python train.py --dataset="capsule endoscopy frames (Kvasir-Capsule)" --crop_scale_min=1 --targets=["finding"] --arch="swin" --norm="layernorm_no_bias" --bias="none" --patch_size=[4, 4] --conv_stem=false --depths=[3, 6, 6] --beta1=0.9 --alpha=2 --steps=4900 --batch_size=64 --lr_schedule="linear" --final_lr_fraction=0
Rows from block 8 of a small image embedding model, named by matrix and row number. Rows with one number belong to one neuron. Each number is 200 + 40 x the weight over its row's rms, rounded and kept within 0 to 999. All counts start at 0.
After each neuron's rows are labels from the 100 images, of 14976, where the neuron reaches its highest value: "colour at peak" is the nearest of a few named colours to the mean colour under the peak; "peak at" is the part of the image that holds the peak. Only what is clearly more common there than usual is listed. The data: capsule endoscopy frames (Kvasir-Capsule).
# fc1: MLP up (model.blocks.8.mlp.fc1.weight, 768x192), inputs 0-95
# fc2: MLP down (model.blocks.8.mlp.fc2.weight, 192x768, transposed), outputs 0-95

fc1.517,156,233,215,176,176,228,184,153,254,203,186,191,194,271,245,192,208,192,161,234,185,228,103,161,116,159,211,208,283,141,161,205,191,245,116,203,295,199,226,214,209,218,176,207,193,250,185,143,204,157,231,180,256,122,173,219,199,319,218,222,211,220,227,256,258,169,186,159,164,121,154,193,147,171,172,159,187,143,209,154,192,260,203,208,176,201,217,187,149,151,180,256,204,169,200,212
fc2.517,185,109,216,186,155,218,105,253,217,178,175,254,147,162,224,122,156,239,161,217,261,203,193,242,233,205,213,112,153,214,178,236,229,132,196,175,205,162,191,230,126,180,225,196,285,218,233,218,295,165,225,172,214,197,195,198,133,208,195,179,201,206,101,189,134,194,204,236,226,202,182,190,168,157,226,208,298,196,269,246,221,196,247,211,255,194,195,321,178,208,179,228,173,211,138,225
colour at peak: black
peak at: bottom left

fc1.534,162,199,219,235,184,244,183,205,239,201,184,206,241,270,246,198,212,196,152,225,180,248,86,156,107,149,186,214,240,148,178,216,205,215,174,216,253,198,198,174,204,203,148,186,195,257,187,147,220,169,231,195,247,123,200,194,201,282,138,230,243,188,169,257,239,163,207,171,179,146,146,159,180,174,163,176,214,133,155,175,213,220,236,208,158,216,230,203,131,148,140,269,223,165,208,187
fc2.534,255,187,255,161,192,187,126,201,205,229,188,184,124,123,210,158,192,211,147,236,327,179,233,277,233,180,230,71,136,247,176,135,203,165,216,162,215,184,208,190,168,221,261,224,254,228,241,187,268,191,225,154,227,201,190,190,167,195,214,194,149,179,194,203,152,163,209,236,182,192,200,196,221,203,286,197,241,209,297,254,226,173,234,176,212,214,179,201,178,222,208,220,134,240,143,234
colour at peak: black
peak at: top right

fc1.206,244,203,220,160,217,196,194,186,216,155,214,198,220,187,198,226,217,253,204,162,209,147,303,223,222,123,120,214,213,201,266,201,174,174,270,67,169,224,145,198,161,233,179,242,143,211,200,215,133,235,209,221,240,263,250,168,189,160,203,220,213,162,201,210,160,217,104,268,244,190,301,287,246,201,195,271,193,296,198,207,179,216,120,181,237,261,153,161,232,217,188,218,197,204,161,173
fc2.206,216,258,223,173,210,214,130,197,217,202,171,215,70,134,216,126,181,207,145,230,297,198,221,284,236,194,229,83,145,250,207,158,187,188,205,152,207,187,172,236,174,249,245,206,230,239,251,187,268,192,234,154,231,197,197,177,167,227,194,190,185,217,158,206,177,151,212,210,198,194,202,174,222,227,290,192,318,213,261,242,220,222,223,172,216,222,201,236,180,183,203,224,158,200,135,219
colour at peak: grey
peak at: top right

fc1.508,254,176,196,129,219,258,227,137,137,196,216,185,187,167,205,194,246,221,242,213,205,145,346,209,223,145,156,198,211,208,205,190,203,163,227,138,208,217,175,197,153,234,170,172,150,224,152,233,161,217,203,208,215,295,270,180,199,213,202,229,177,190,215,217,170,225,191,270,258,248,242,290,218,234,184,284,202,320,213,202,189,207,151,193,204,233,169,180,194,243,193,202,195,233,154,158
fc2.508,168,146,163,194,142,205,132,274,208,160,175,284,96,154,203,128,160,240,164,223,204,217,196,256,243,218,200,151,151,227,198,237,224,144,204,185,189,171,176,212,160,222,233,180,255,228,238,231,305,184,235,204,208,202,214,196,142,218,198,183,217,183,109,189,135,204,205,234,211,210,193,189,176,172,246,198,342,206,246,257,205,217,235,233,262,192,197,400,174,192,185,233,172,207,152,211
colour at peak: grey
peak at: top right

fc1.159,166,196,233,215,166,231,171,174,268,206,184,206,215,261,233,198,211,192,139,232,180,230,72,139,118,132,225,198,267,159,172,200,208,216,138,197,271,192,211,197,210,210,184,201,201,207,232,147,227,168,202,201,250,132,166,188,205,312,176,242,246,211,191,243,251,148,218,160,191,113,135,170,159,171,187,160,188,125,194,159,220,260,207,217,177,205,248,184,154,148,152,271,203,165,200,241
fc2.159,178,132,199,184,152,213,126,262,214,179,173,261,104,139,209,111,158,236,160,215,255,207,205,250,247,205,209,122,145,226,197,230,227,141,205,175,192,177,180,214,154,211,239,194,272,233,235,221,286,181,225,174,208,204,203,196,137,213,192,172,203,205,112,186,133,193,208,239,218,209,188,192,179,175,261,202,342,199,262,254,220,206,237,217,247,201,195,347,172,195,184,229,174,215,142,216
colour at peak: orange
peak at: bottom right

fc1.148,244,196,209,152,232,192,192,197,196,171,218,194,195,161,160,221,207,254,227,163,222,156,318,236,255,182,152,203,182,220,245,190,172,182,273,95,165,219,138,202,168,217,181,264,162,194,194,234,156,253,205,212,182,257,250,175,195,96,211,209,192,177,194,190,146,244,145,249,230,253,283,282,248,209,215,248,177,267,200,221,185,186,131,184,248,250,158,173,238,237,245,174,202,219,146,199
fc2.148,191,159,203,173,159,215,126,232,223,191,167,260,88,143,210,127,171,233,152,227,292,204,211,263,237,191,212,106,156,234,193,207,218,147,201,167,200,192,183,224,155,232,241,201,266,234,239,211,285,187,232,151,221,200,204,188,134,215,202,174,186,207,120,203,149,172,208,228,204,208,190,184,194,192,261,201,328,206,273,251,227,212,238,200,243,206,190,302,180,194,187,229,148,221,134,216
colour at peak: grey; pink
peak at: top right

fc1.532,217,200,216,178,207,211,179,186,248,158,173,181,202,173,177,202,248,255,221,148,194,203,270,248,218,111,133,211,204,184,250,228,198,160,251,96,168,218,143,219,167,228,146,257,165,232,185,222,131,242,213,208,223,256,272,147,192,161,188,233,204,169,170,208,156,192,127,248,255,206,274,236,229,211,189,292,218,292,214,219,194,216,140,163,229,296,172,170,262,230,160,234,199,228,154,184
fc2.532,262,320,232,177,284,187,218,151,192,239,226,94,212,253,183,245,252,183,231,178,177,198,227,153,174,227,200,216,221,195,249,165,150,244,235,200,215,218,196,223,226,237,155,247,123,180,183,141,107,231,176,206,195,185,196,150,247,192,193,227,198,197,254,219,272,207,198,159,179,177,229,218,270,205,202,177,87,224,180,112,161,234,176,169,157,232,221,41,242,161,215,169,221,200,238,201
colour at peak: grey
peak at: top right

fc1.549,214,217,144,180,213,222,239,190,193,191,229,211,225,190,183,214,220,239,238,161,187,141,351,246,278,200,144,203,225,211,207,169,193,173,205,176,152,249,165,200,210,203,218,216,180,185,174,241,146,246,223,226,178,262,234,192,190,132,273,204,239,174,212,149,184,284,162,197,224,180,286,263,256,220,195,260,180,325,209,205,188,239,158,217,256,194,141,179,258,239,233,150,216,256,190,97
fc2.549,177,74,249,183,160,222,109,245,218,187,186,233,152,160,227,120,166,236,169,204,274,202,191,228,231,207,216,118,153,202,181,258,236,142,205,175,203,160,193,228,125,158,219,201,276,220,222,213,279,146,205,170,207,203,188,198,142,204,175,160,213,227,102,177,134,204,206,243,239,195,178,194,159,155,228,212,292,189,279,237,229,181,245,213,249,196,205,281,182,212,179,221,201,211,147,219
colour at peak: black
peak at: bottom right

fc1.638,219,207,200,194,198,204,201,167,240,166,176,196,198,186,201,216,249,251,233,149,180,207,291,238,236,117,128,223,193,195,259,216,204,169,232,100,161,223,153,203,176,240,150,220,155,244,218,206,103,241,227,193,218,267,283,151,195,157,186,236,196,174,182,193,159,199,130,242,237,203,278,246,230,229,189,308,219,296,206,208,202,217,136,178,197,268,162,151,259,223,131,228,178,238,145,189
fc2.638,233,294,216,204,262,164,217,169,150,169,219,145,169,238,195,253,262,184,224,209,148,214,210,178,172,237,205,241,202,212,217,135,144,246,218,203,184,184,171,210,248,256,195,200,122,166,177,159,150,200,197,251,183,203,217,179,252,202,190,205,207,207,242,222,275,207,202,172,177,188,231,196,245,239,183,194,137,229,162,143,148,201,142,150,159,233,215,86,227,186,229,165,239,179,257,179
colour at peak: grey
peak at: top right

fc1.74,172,219,207,186,206,233,188,151,245,183,229,200,226,269,260,202,216,171,161,218,176,195,168,164,91,150,163,239,306,149,196,183,160,224,193,159,283,210,182,247,181,206,179,187,140,225,149,156,207,185,234,193,270,137,189,216,193,299,187,222,233,215,254,271,244,193,179,187,191,102,195,258,177,170,156,141,192,175,166,155,187,259,209,235,196,217,189,177,113,173,182,259,243,158,213,138
fc2.74,223,207,251,185,209,223,92,218,216,235,183,189,112,141,237,120,186,225,168,221,319,185,214,260,231,195,252,44,139,217,213,175,184,193,217,152,202,172,172,248,178,232,218,207,249,216,253,176,252,172,230,131,221,193,170,181,149,212,177,117,199,210,164,194,163,164,216,205,199,185,185,192,229,209,288,198,261,217,285,212,235,198,229,195,210,237,199,192,180,178,202,224,193,198,108,222
colour at peak: black
peak at: bottom left

fc1.697,224,189,221,195,268,126,252,235,71,183,277,205,273,217,221,226,130,156,255,207,185,151,184,222,240,250,240,230,117,225,233,155,160,217,265,223,168,140,200,211,210,227,293,182,220,186,203,161,207,214,220,190,129,274,211,282,243,123,172,216,187,177,200,215,193,188,217,247,206,247,249,211,257,223,177,242,161,203,165,199,169,179,194,174,114,167,178,181,166,250,223,146,225,202,231,223
fc2.697,237,268,217,201,268,182,244,152,179,232,229,135,278,248,206,310,270,156,225,199,158,179,212,156,162,189,187,236,242,196,188,137,164,285,198,216,211,202,215,180,233,204,172,226,124,178,155,160,118,220,184,213,202,195,191,224,257,198,211,210,203,185,285,225,258,214,190,175,181,194,218,210,229,236,165,197,73,214,160,142,167,204,162,202,163,211,204,22,217,207,223,184,221,180,255,181
colour at peak: black
peak at: bottom right

fc1.130,254,187,195,150,231,202,191,198,180,175,237,200,210,172,203,220,200,228,205,187,218,104,316,227,257,176,144,195,193,236,262,191,175,180,266,125,167,202,145,206,178,212,223,235,153,192,182,233,182,228,221,203,189,280,249,197,192,145,217,202,213,175,193,164,151,241,158,268,240,221,269,300,252,203,225,229,182,294,198,215,176,206,170,189,232,218,159,180,208,239,245,186,202,201,168,174
fc2.130,229,241,206,205,268,191,273,154,190,220,213,160,247,227,199,327,234,160,231,188,191,190,209,157,157,190,186,244,224,206,215,118,147,264,204,214,209,228,231,200,260,195,189,226,113,181,164,170,107,233,182,193,195,199,202,209,267,189,205,218,186,185,327,227,269,200,186,165,174,185,217,211,238,250,180,201,66,209,161,133,178,207,152,169,114,207,203,17,214,203,233,184,212,187,256,189
colour at peak: grey
peak at: top right

fc1.134,225,191,195,147,208,202,200,187,198,166,222,193,204,170,190,221,211,231,220,167,204,149,334,226,240,178,136,217,209,225,242,200,175,181,280,107,175,226,175,209,157,209,195,253,150,193,154,241,157,227,214,218,200,272,245,186,184,125,216,213,215,178,213,203,147,262,130,259,241,230,306,293,239,203,204,262,184,301,204,193,168,222,116,208,229,244,157,187,230,243,226,192,211,216,176,163
fc2.134,167,123,193,183,132,211,132,271,218,167,176,268,117,169,204,91,160,246,159,204,234,209,203,232,237,203,198,142,157,218,184,234,240,136,198,187,188,180,180,206,157,175,237,195,277,217,218,229,301,170,218,196,203,206,208,185,132,210,201,183,218,203,102,188,136,207,199,249,239,210,194,191,158,161,210,215,329,194,241,253,217,186,239,227,264,195,192,385,174,204,182,225,181,216,162,211
colour at peak: black
peak at: bottom right

fc1.233,244,241,198,174,199,204,345,232,160,268,250,189,271,197,163,260,247,174,249,167,214,161,255,198,186,214,165,233,239,214,214,187,194,212,193,189,206,236,211,230,191,211,240,174,199,188,231,192,158,265,208,239,144,258,204,180,195,157,190,194,208,197,195,188,218,191,229,256,171,219,160,183,234,236,200,211,161,243,196,186,220,232,181,190,177,226,163,136,191,219,151,115,181,314,174,169
fc2.233,209,232,189,212,246,193,294,116,200,233,228,143,285,248,187,313,232,138,229,193,157,191,202,149,153,186,191,260,254,184,214,183,172,262,191,215,217,233,231,186,264,198,172,223,113,182,158,180,111,214,180,204,193,186,192,221,262,183,231,222,198,196,295,217,274,185,195,153,169,192,201,202,230,222,161,203,67,200,148,158,191,203,164,188,156,196,215,34,230,201,222,180,203,187,261,190
colour at peak: black
peak at: bottom right