config.yaml
arch: "swin"
model: "image embedding model"
dataset: "capsule endoscopy frames (Kvasir-Capsule)"
train_examples: 42238
image_size: 64
crop_scale_min: 1
horizontal_flip: true
targets: ["finding"]
num_classes: 11
embedding_dim: 64
norm: "layernorm_no_bias"
norm_position: "pre"
hidden_act: "gelu"
mlp_ratio: 4
head_dim: 64
fused_qkv: true
bias: "none"
qk_norm: true
parallel_block: false
inner_norm: false
patch_size: [4, 4]
conv_stem: false
depths: [3, 6, 6]
widths: [96, 192, 384]
am_softmax_margin: 0.1
am_softmax_scale: 30
init: "orthogonal"
residual_init: "none"
optimizer: "ademamix"
learning_rate: 0.0008
beta1: 0.9
beta2: 0.99
eps: 1e-06
beta3: 0.9995
alpha: 2
max_steps: 4900
batch_size: 64
epochs: 7.4
lr_schedule: "linear"
final_lr_fraction: 0
warmup_steps: 240
weight_decay: 0.4
Rows from block 4 of a small image embedding model, named by matrix and row number. Rows with one number belong to one neuron. Each number is 128 + 24 x the weight over its row's rms, rounded and kept within 0 to 255. All counts start at 0. Numbers have three digits each.
After each neuron's rows are labels from the 100 images, of 14976, where the neuron reaches its highest value: "strongest on" is what is common among them. Only what is clearly more common there than usual is listed. The data: capsule endoscopy frames (Kvasir-Capsule). In brackets: how many of the 100.
# fc1: MLP up (model.blocks.4.mlp.fc1.weight, 768x192), inputs 0-95
# fc2: MLP down (model.blocks.4.mlp.fc2.weight, 192x768, transposed), outputs 0-95

fc1.397:170123136100154140121140095149185136139129103117110114144132139077196106160115101103138158114101114138139128108144100140119154132152093113088148130145122139134120128139127087102103138164156119143182112161117138196142144107127096118141153119109105110162113142109135137148125096164111115128
fc2.397:166110127116129142138129129151127132119095122129137104142136159121134141127097144101141130107117121126111122178177129093107154127124122139136108119118153108130134102130127139128117143144139146119135129080095112138126153097112109082129121077173148106152086152124108114120156134093115120132
strongest on: finding: foreign body (32)

fc1.266:148130156099144149120107117112136146113120142151098143148128127093163109136114085114140118133088077122148123132154086193115143098150062131104101108120161123172093119147144148110115128149192132148190092169132119170172136116103099130172133114122148119117104131099113123114116142141117102116
fc2.266:109075100131105133100160137110117139095083140111108177090140141138122142135118112097095136116157156109120127137115154139106099124123169148132159174105113094141131125149102131143115126142103133064122121131127122121116082123133119160134177163146118141121133114122204119123133139100082119136
strongest on: finding: pylorus (32)

fc1.560:163124118111133109124146094170159122147126094125114126141125134100199117160121104105135153121121127127138111115153096104119145142150104126105130114151115138114145133122127078130110136140114143141164121157111150166117134095154108107153146124123106095159119135133130172147134077133123087151
fc2.560:107075106130106128109152135113123137104080136126105174097137139126115132153119115114079130111159148105132124123111152129124109128117166139137163179109113095125124122157100121147120124137105125068131128137127131129121082128144121167131159177133125149128136109119212130121127135106089114137
strongest on: finding: angiectasia (32)

fc1.28:099154156119134145130122160102117138099154181147109113110136096152097126091146118149131086133103109156089169135099137211138083124148130125136109136118126122134118111144125182135152152129174107137128113118159092090173126156108113120129121112094180133107114124127125116132103126119148156122
fc2.28:159175110115177119128122106132123152123102129148116100154127157133146140131120185107128140141112077158148085150133077120134172140107094128145079097191150104132120100117129121092121113127130109143099133125149140128145174120156120129124123151138140155116111105130051113113136128107142117138
strongest on: finding: ileocecal valve (41)

fc1.650:109132127143112125159125130113108125123125154142160131126111114152007151100145159164119106141145154126098131125112128107136115131093136137173120122131120119120148144126127174137143119122124141118108166105133110041116126158134161135090122120151164145092136119173120117123152122086176144134
fc2.650:146069133114144161134118126129116115086082163166133140102140158096144127125096139116093154134117112137158099175138114141096131168131117112157095118119102105164138135144120128123119135160149129103108114122153107187160162118132097106162156087113154109120081127139079092172121114106092117123
strongest on: finding: reduced mucosal view (30)

fc1.623:103145129124133132154117131114099123120132143139139107140124117161002153097146185161129092138152142130115156130115136131142124134089129138153129132120123118120144102130156160144150127121153096125112173082122105060132119153117151138092110128137149139101135104164114094119158126112140153134
fc2.623:099067123125099121101168121125120129105090127110118157120131113128117136138149118129079129122176148111130147093095159132109091145143160134126162188095093131126138140156122121146118120145105133086135126152129134123116063131139130165125168153127103136127148113135204127145127132132106122130
strongest on: finding: reduced mucosal view (27)

fc1.553:093139109128144140143108154115137123127163174145122103106140104114108124087149152148151113132110128147112173166103164191141092134110132105125146141105143135127129094145135165125140155115161066117128139101153096069142120162099123124124114125117159138136118111137132065131133144146122176096
fc2.553:096105114132109117092142136105139136120117132129100166106142113139124141151136115104098128123148131121129138098083134134134105141137146136130135173102121107134121125144107128136106133129118118104135117168123130116116087133129116190123160191118108172117156089127207124125121129136099129125
strongest on: finding: foreign body (28)

fc1.110:113119135126140166144090130094116133116122159119128137156140118143089119085107111138117089158134103107127128143152114192127144098139099140123074104121183134158124149130160188116113106121148142131136108119132107097126145122079132143132106123126166138096113141101108089100152162115111121133
fc2.110:113076094130100127106156133108122142095082138116109183091144142138122143135121107107090126113147149107121127139110154129117098122136172151136165175104116100142135129151098128142131116140108131068126128134122126120119092132129124162128177164141120141112133125118210115123130140099086122141
strongest on: finding: pylorus (26)

fc1.617:098117140113142166155088121084114178117133160133127125132134115151107116084161146141118125128107110149111144153121152181137121104123106123108122143134133160150099138128115192101131123126188120124138119134134103096143131157066123134113128123117153131125080121111129100099136134139130155086
fc2.617:114060098130096129111152134108114138097074134126110172110140141141129130143124106104088129118144141107132122135111141121119108127134158145127157170122121109129127134144100127133124093145122131085126131146131129122114105135150126187134173202143127148112128120119205124126126134093098113130
strongest on: finding: ulcer (25)

fc1.32:126140132142128129121093118138113098117105157106158139110117141093084125109119118171119089132136150134097111149094132118141123109073139127172105087110133120147111162111124189157157129101115144112095145106156098087117139150112175138114095133108147141125155135133108096137115142085163143119
fc2.32:162121144133166126129116111141136122127084133133143109129118188133147157132120163107095158114090104152158116168147100105096136155124124133149101102158139126134131100105131127096129105137140127132088140114142125145128196103128098110116130125145126127118103147131073103130149108093139131129
strongest on: finding: ileocecal valve (56)

fc1.651:164122134111126124114151106184156118150120091119126131136107145107186098153113108101123149124124124133137098123155090103114148137152118127126127110145116141117128144103122072127114142140105159142140119157118163169124144104154125107129144128125098085143124157125124174146129099141144091132
fc2.651:121150160143136148138108132144128113120140119094165104149105075109114100118133148148157102142163138122119144117137120150144107110116114121129124099079128148131137110105167156131138171139143128138144131102139105111140118114087134066118100069125128082136122141166059140130129130165144130132
strongest on: finding: angiectasia (61)

fc1.13:153126124119109106127147103183119099138116082128150138141103122153141102140123122111109143128158157121126108110153099059127143146151125142137123117155115145106151157109140074121117122136102182129131151155120159165092135108159165130123149120145092094113140142156117187148136093113163097165
fc2.13:116169098123151162110131155133100126105084136163148119098148145144114198108117163112134141108167114148089102144127117159116129126081106143137088120112122119166116114118131129148116143175132110147090126108160134115124108124080124150123146131169148173096128105154085121149108135078156125139
strongest on: finding: reduced mucosal view (26)

fc1.74:119131146153105139151136110122091132117118124150164127171103102167067124116141133163108088150165125116088128097122118114160118147113124133168089122142107116116153161112156149143135111141154150148134142121139142084148121137128162132101133101135161131074105119181114158154142123120168107173
fc2.74:086148133102121125144157104157100114105140140163151090163116099130144096151157155173136116172140135140148138065113124144140138153152071096113110116089090145130142136137174126100129121173155122156127120125160121156173121157129136118131137072095142086077107147158093116163141118159129123140
strongest on: finding: reduced mucosal view (32)

fc1.23:108114145113142150102104171117139130142156127116144148112133101136122125082108094116099110106113119121120194138109126196110116103142133141095143128096166162145110107120127159084147160113143123129133126142147110165118137133086140129144126127112101129124132153098107116130111157202102175098
fc2.23:101069116129096123105156131112125131109095134108108174105133124135120132144134106110087126121156153110132137104097155131119084136133167139129163186093102115131138136151114126148117121130109133075134120151128128123122082131141127172131169183127114138120148114121214126132132133120091122131
strongest on: finding: ileocecal valve (38)

fc1.603:077137124133137153127093155102115139115146159138130130122138112141076135070138150139122090129121125136112163159108156187137102107101132129125130125106163135146112104135130194117143124114166093120102136106137092094144126153086132132116104131125143146116127117113112079116123168135116166096
fc2.603:098071111130094124103151130112128137109098131110104174109134123141125136149135109103087126121148148108131135103104143131125097139137159141128157171106110114130136136151107121142115114140112133075134120159124130123120080134142124185129170190127108144120147117122214126131131129122098124133
strongest on: finding: ulcer (28)

fc1.658:153115136116128134137145094175155136144117105133116114138111137117180090156115091117128154123114120149134103124149095106107143140167099118118127119155119137101139142120126085120121144152122182131159110166127153146124137103177102101144131114128115085142117161130133157145138061135144088135
fc2.658:102129120138121121105126149123116134133170125136103147130150082152133152132168140129120123117124108108151150093087108122170133124139134138115077137118150129117125119100137123073144112111106117165105134148136131111101089133120137241108115155119094155123161103149167121113115112150121152127
strongest on: finding: angiectasia (34)

fc1.190:108155111143127134176109129129111110140145182159148082132112106152085124101139155171129105147134147164100143132103144158136113129089140123174103113126117120109165110137137160135141141140166075111117160073167108081148126158120123128096114114127162123129126117164105111153140107117148174132
fc2.190:088147159112118133078131135128129101133152118100140123124136081129119140129150139120109102127162126128103160070098122162150093137136115128111106146061108131144131123129145138146095158132157105130155113146154140138137081128068143139103141107112109145117157091154108124151114132178146166126
strongest on: finding: ileocecal valve (51)

fc1.124:168124112105131113136150103196169119182135106136110095121123140095183122150136149081131138138119146167127146121126123115103134150134119092158150142132097130100153112129118096124109141142142125130142135120109137153139139121166074106137157137105096116150136129126130150177164083145113145136
fc2.124:165188136114170122123108108147118146114125148160133107139133171127147142104120182148133129136113082162151094153125113117135162144102111110127057103171144116141110097119132125111132117150134107140090141092138144145136150133150112135126099109132143156144091100120060097112132133089121118115
strongest on: finding: ileocecal valve (45)

fc1.761:150150117140151119121141109137197136155126101102105111151141132065195141154115121092135133106111128122163140118138113112122145114149131131102152118145112128099130096113117098104120118121135108141174123129091140157110144101128103109130118144123100110187119138117120145143129096141127121106
fc2.761:137154125146156143128119134158133117134118122103143096157132124108135150133128163119155140129150122140101142154160132134111121118113134110110124114112136139128148088104179125119109134134156112134134131085128109146115146092092128075140102077157145107165087113147075143126148104116149132138
strongest on: finding: angiectasia (73)

fc1.641:115131156144122168112116157105113137120125140130138155140110116142075126122100116125136104145141120101154123131146101130140132082173121152117111076140160105149105146105141164115148128114111153146158099157127106142122129117099151133109093114138156120092133170128112141091113142127140094102
fc2.641:152158145145153145127084124135136136121141125090130099162123128111128149133122160120178111136127103134126116152166096137116150103130104138118097075131161121149111106110152150123144126124155112173128120105115102124139164099104125087127089101131150116141101148129071124100136127121136120127
strongest on: finding: reduced mucosal view (27)

fc1.59:135121156148159164127114117124161158142123114095111130119138133108180090148129084108137117120091108109147126126181090136132142108158104154126159117164132128160129108122132138093158150132159130145193105175135130133168145094100105115148136133107149112158095144111143151118119125157110090139
fc2.59:131161148142142123135111128155129118133202116124127092164145120119131109120135160131152134114107115109125153144142117125166128120154121104090110096115168150109137114090174128118141129099157119201131147122121154115113130122078134096124084076132103121157108126127108123119118110160149147116
strongest on: finding: reduced mucosal view (27)

fc1.489:091133152143139158114094174099106140114150169135126143107133116141081138074129130153132081127112117124130150161109145189135108102133137141136129133094157127147109105135138188124162129103151102117116119101153097092156129143104137129113102132127149142111120118126120102110112173138127146104
fc2.489:149128104127149130098134103112119149110092145125118134133131174141148173143137161084082117139112093150141098149137089105112151157105109176159079120167134110153114092116110116105121129145105128124125131129141139154137169109142103146101159165141136160103124097133095111118136126082142104143
strongest on: finding: ileocecal valve (57)

fc1.5:100146125132130121163111136098105122124128164135138113126132114158038145097138166170134101135144143137119146151110149141144113128085145131158120132121125112116140117138136179149145126120146103105105164081136097057130123155121132127094101132133160144120139114158115091113150132099141163128
fc2.5:107074106131096124101158132110125132107101138128108164103136131139122140140136110117084125116147152113141131107090153126119094137131173145131153181104104104127133139151107120139132112132101137082120120152127129117119085137149125182132166187125110149117153116120209122127126129118092123130
strongest on: finding: reduced mucosal view (30)

fc1.646:098121112168143123149103157119108120142164167156150145136124104134075126064144111149119096151137136129102162148115131164131121124103116128137103116124155144135138122134144178129145153114132075106115127100143121021122134149099154144124118126130173134126129132154125102128138169104124152149
fc2.646:147087097119099131123139137114114137104070130147120161086147186139124167130097117106120131099119142117116111189140150109111121121123161162141154166126142097138119121144099120152142110128124141097111128100122127125121127115135120139136178176153136139114126150120185120123123141062114106145
strongest on: finding: pylorus (38)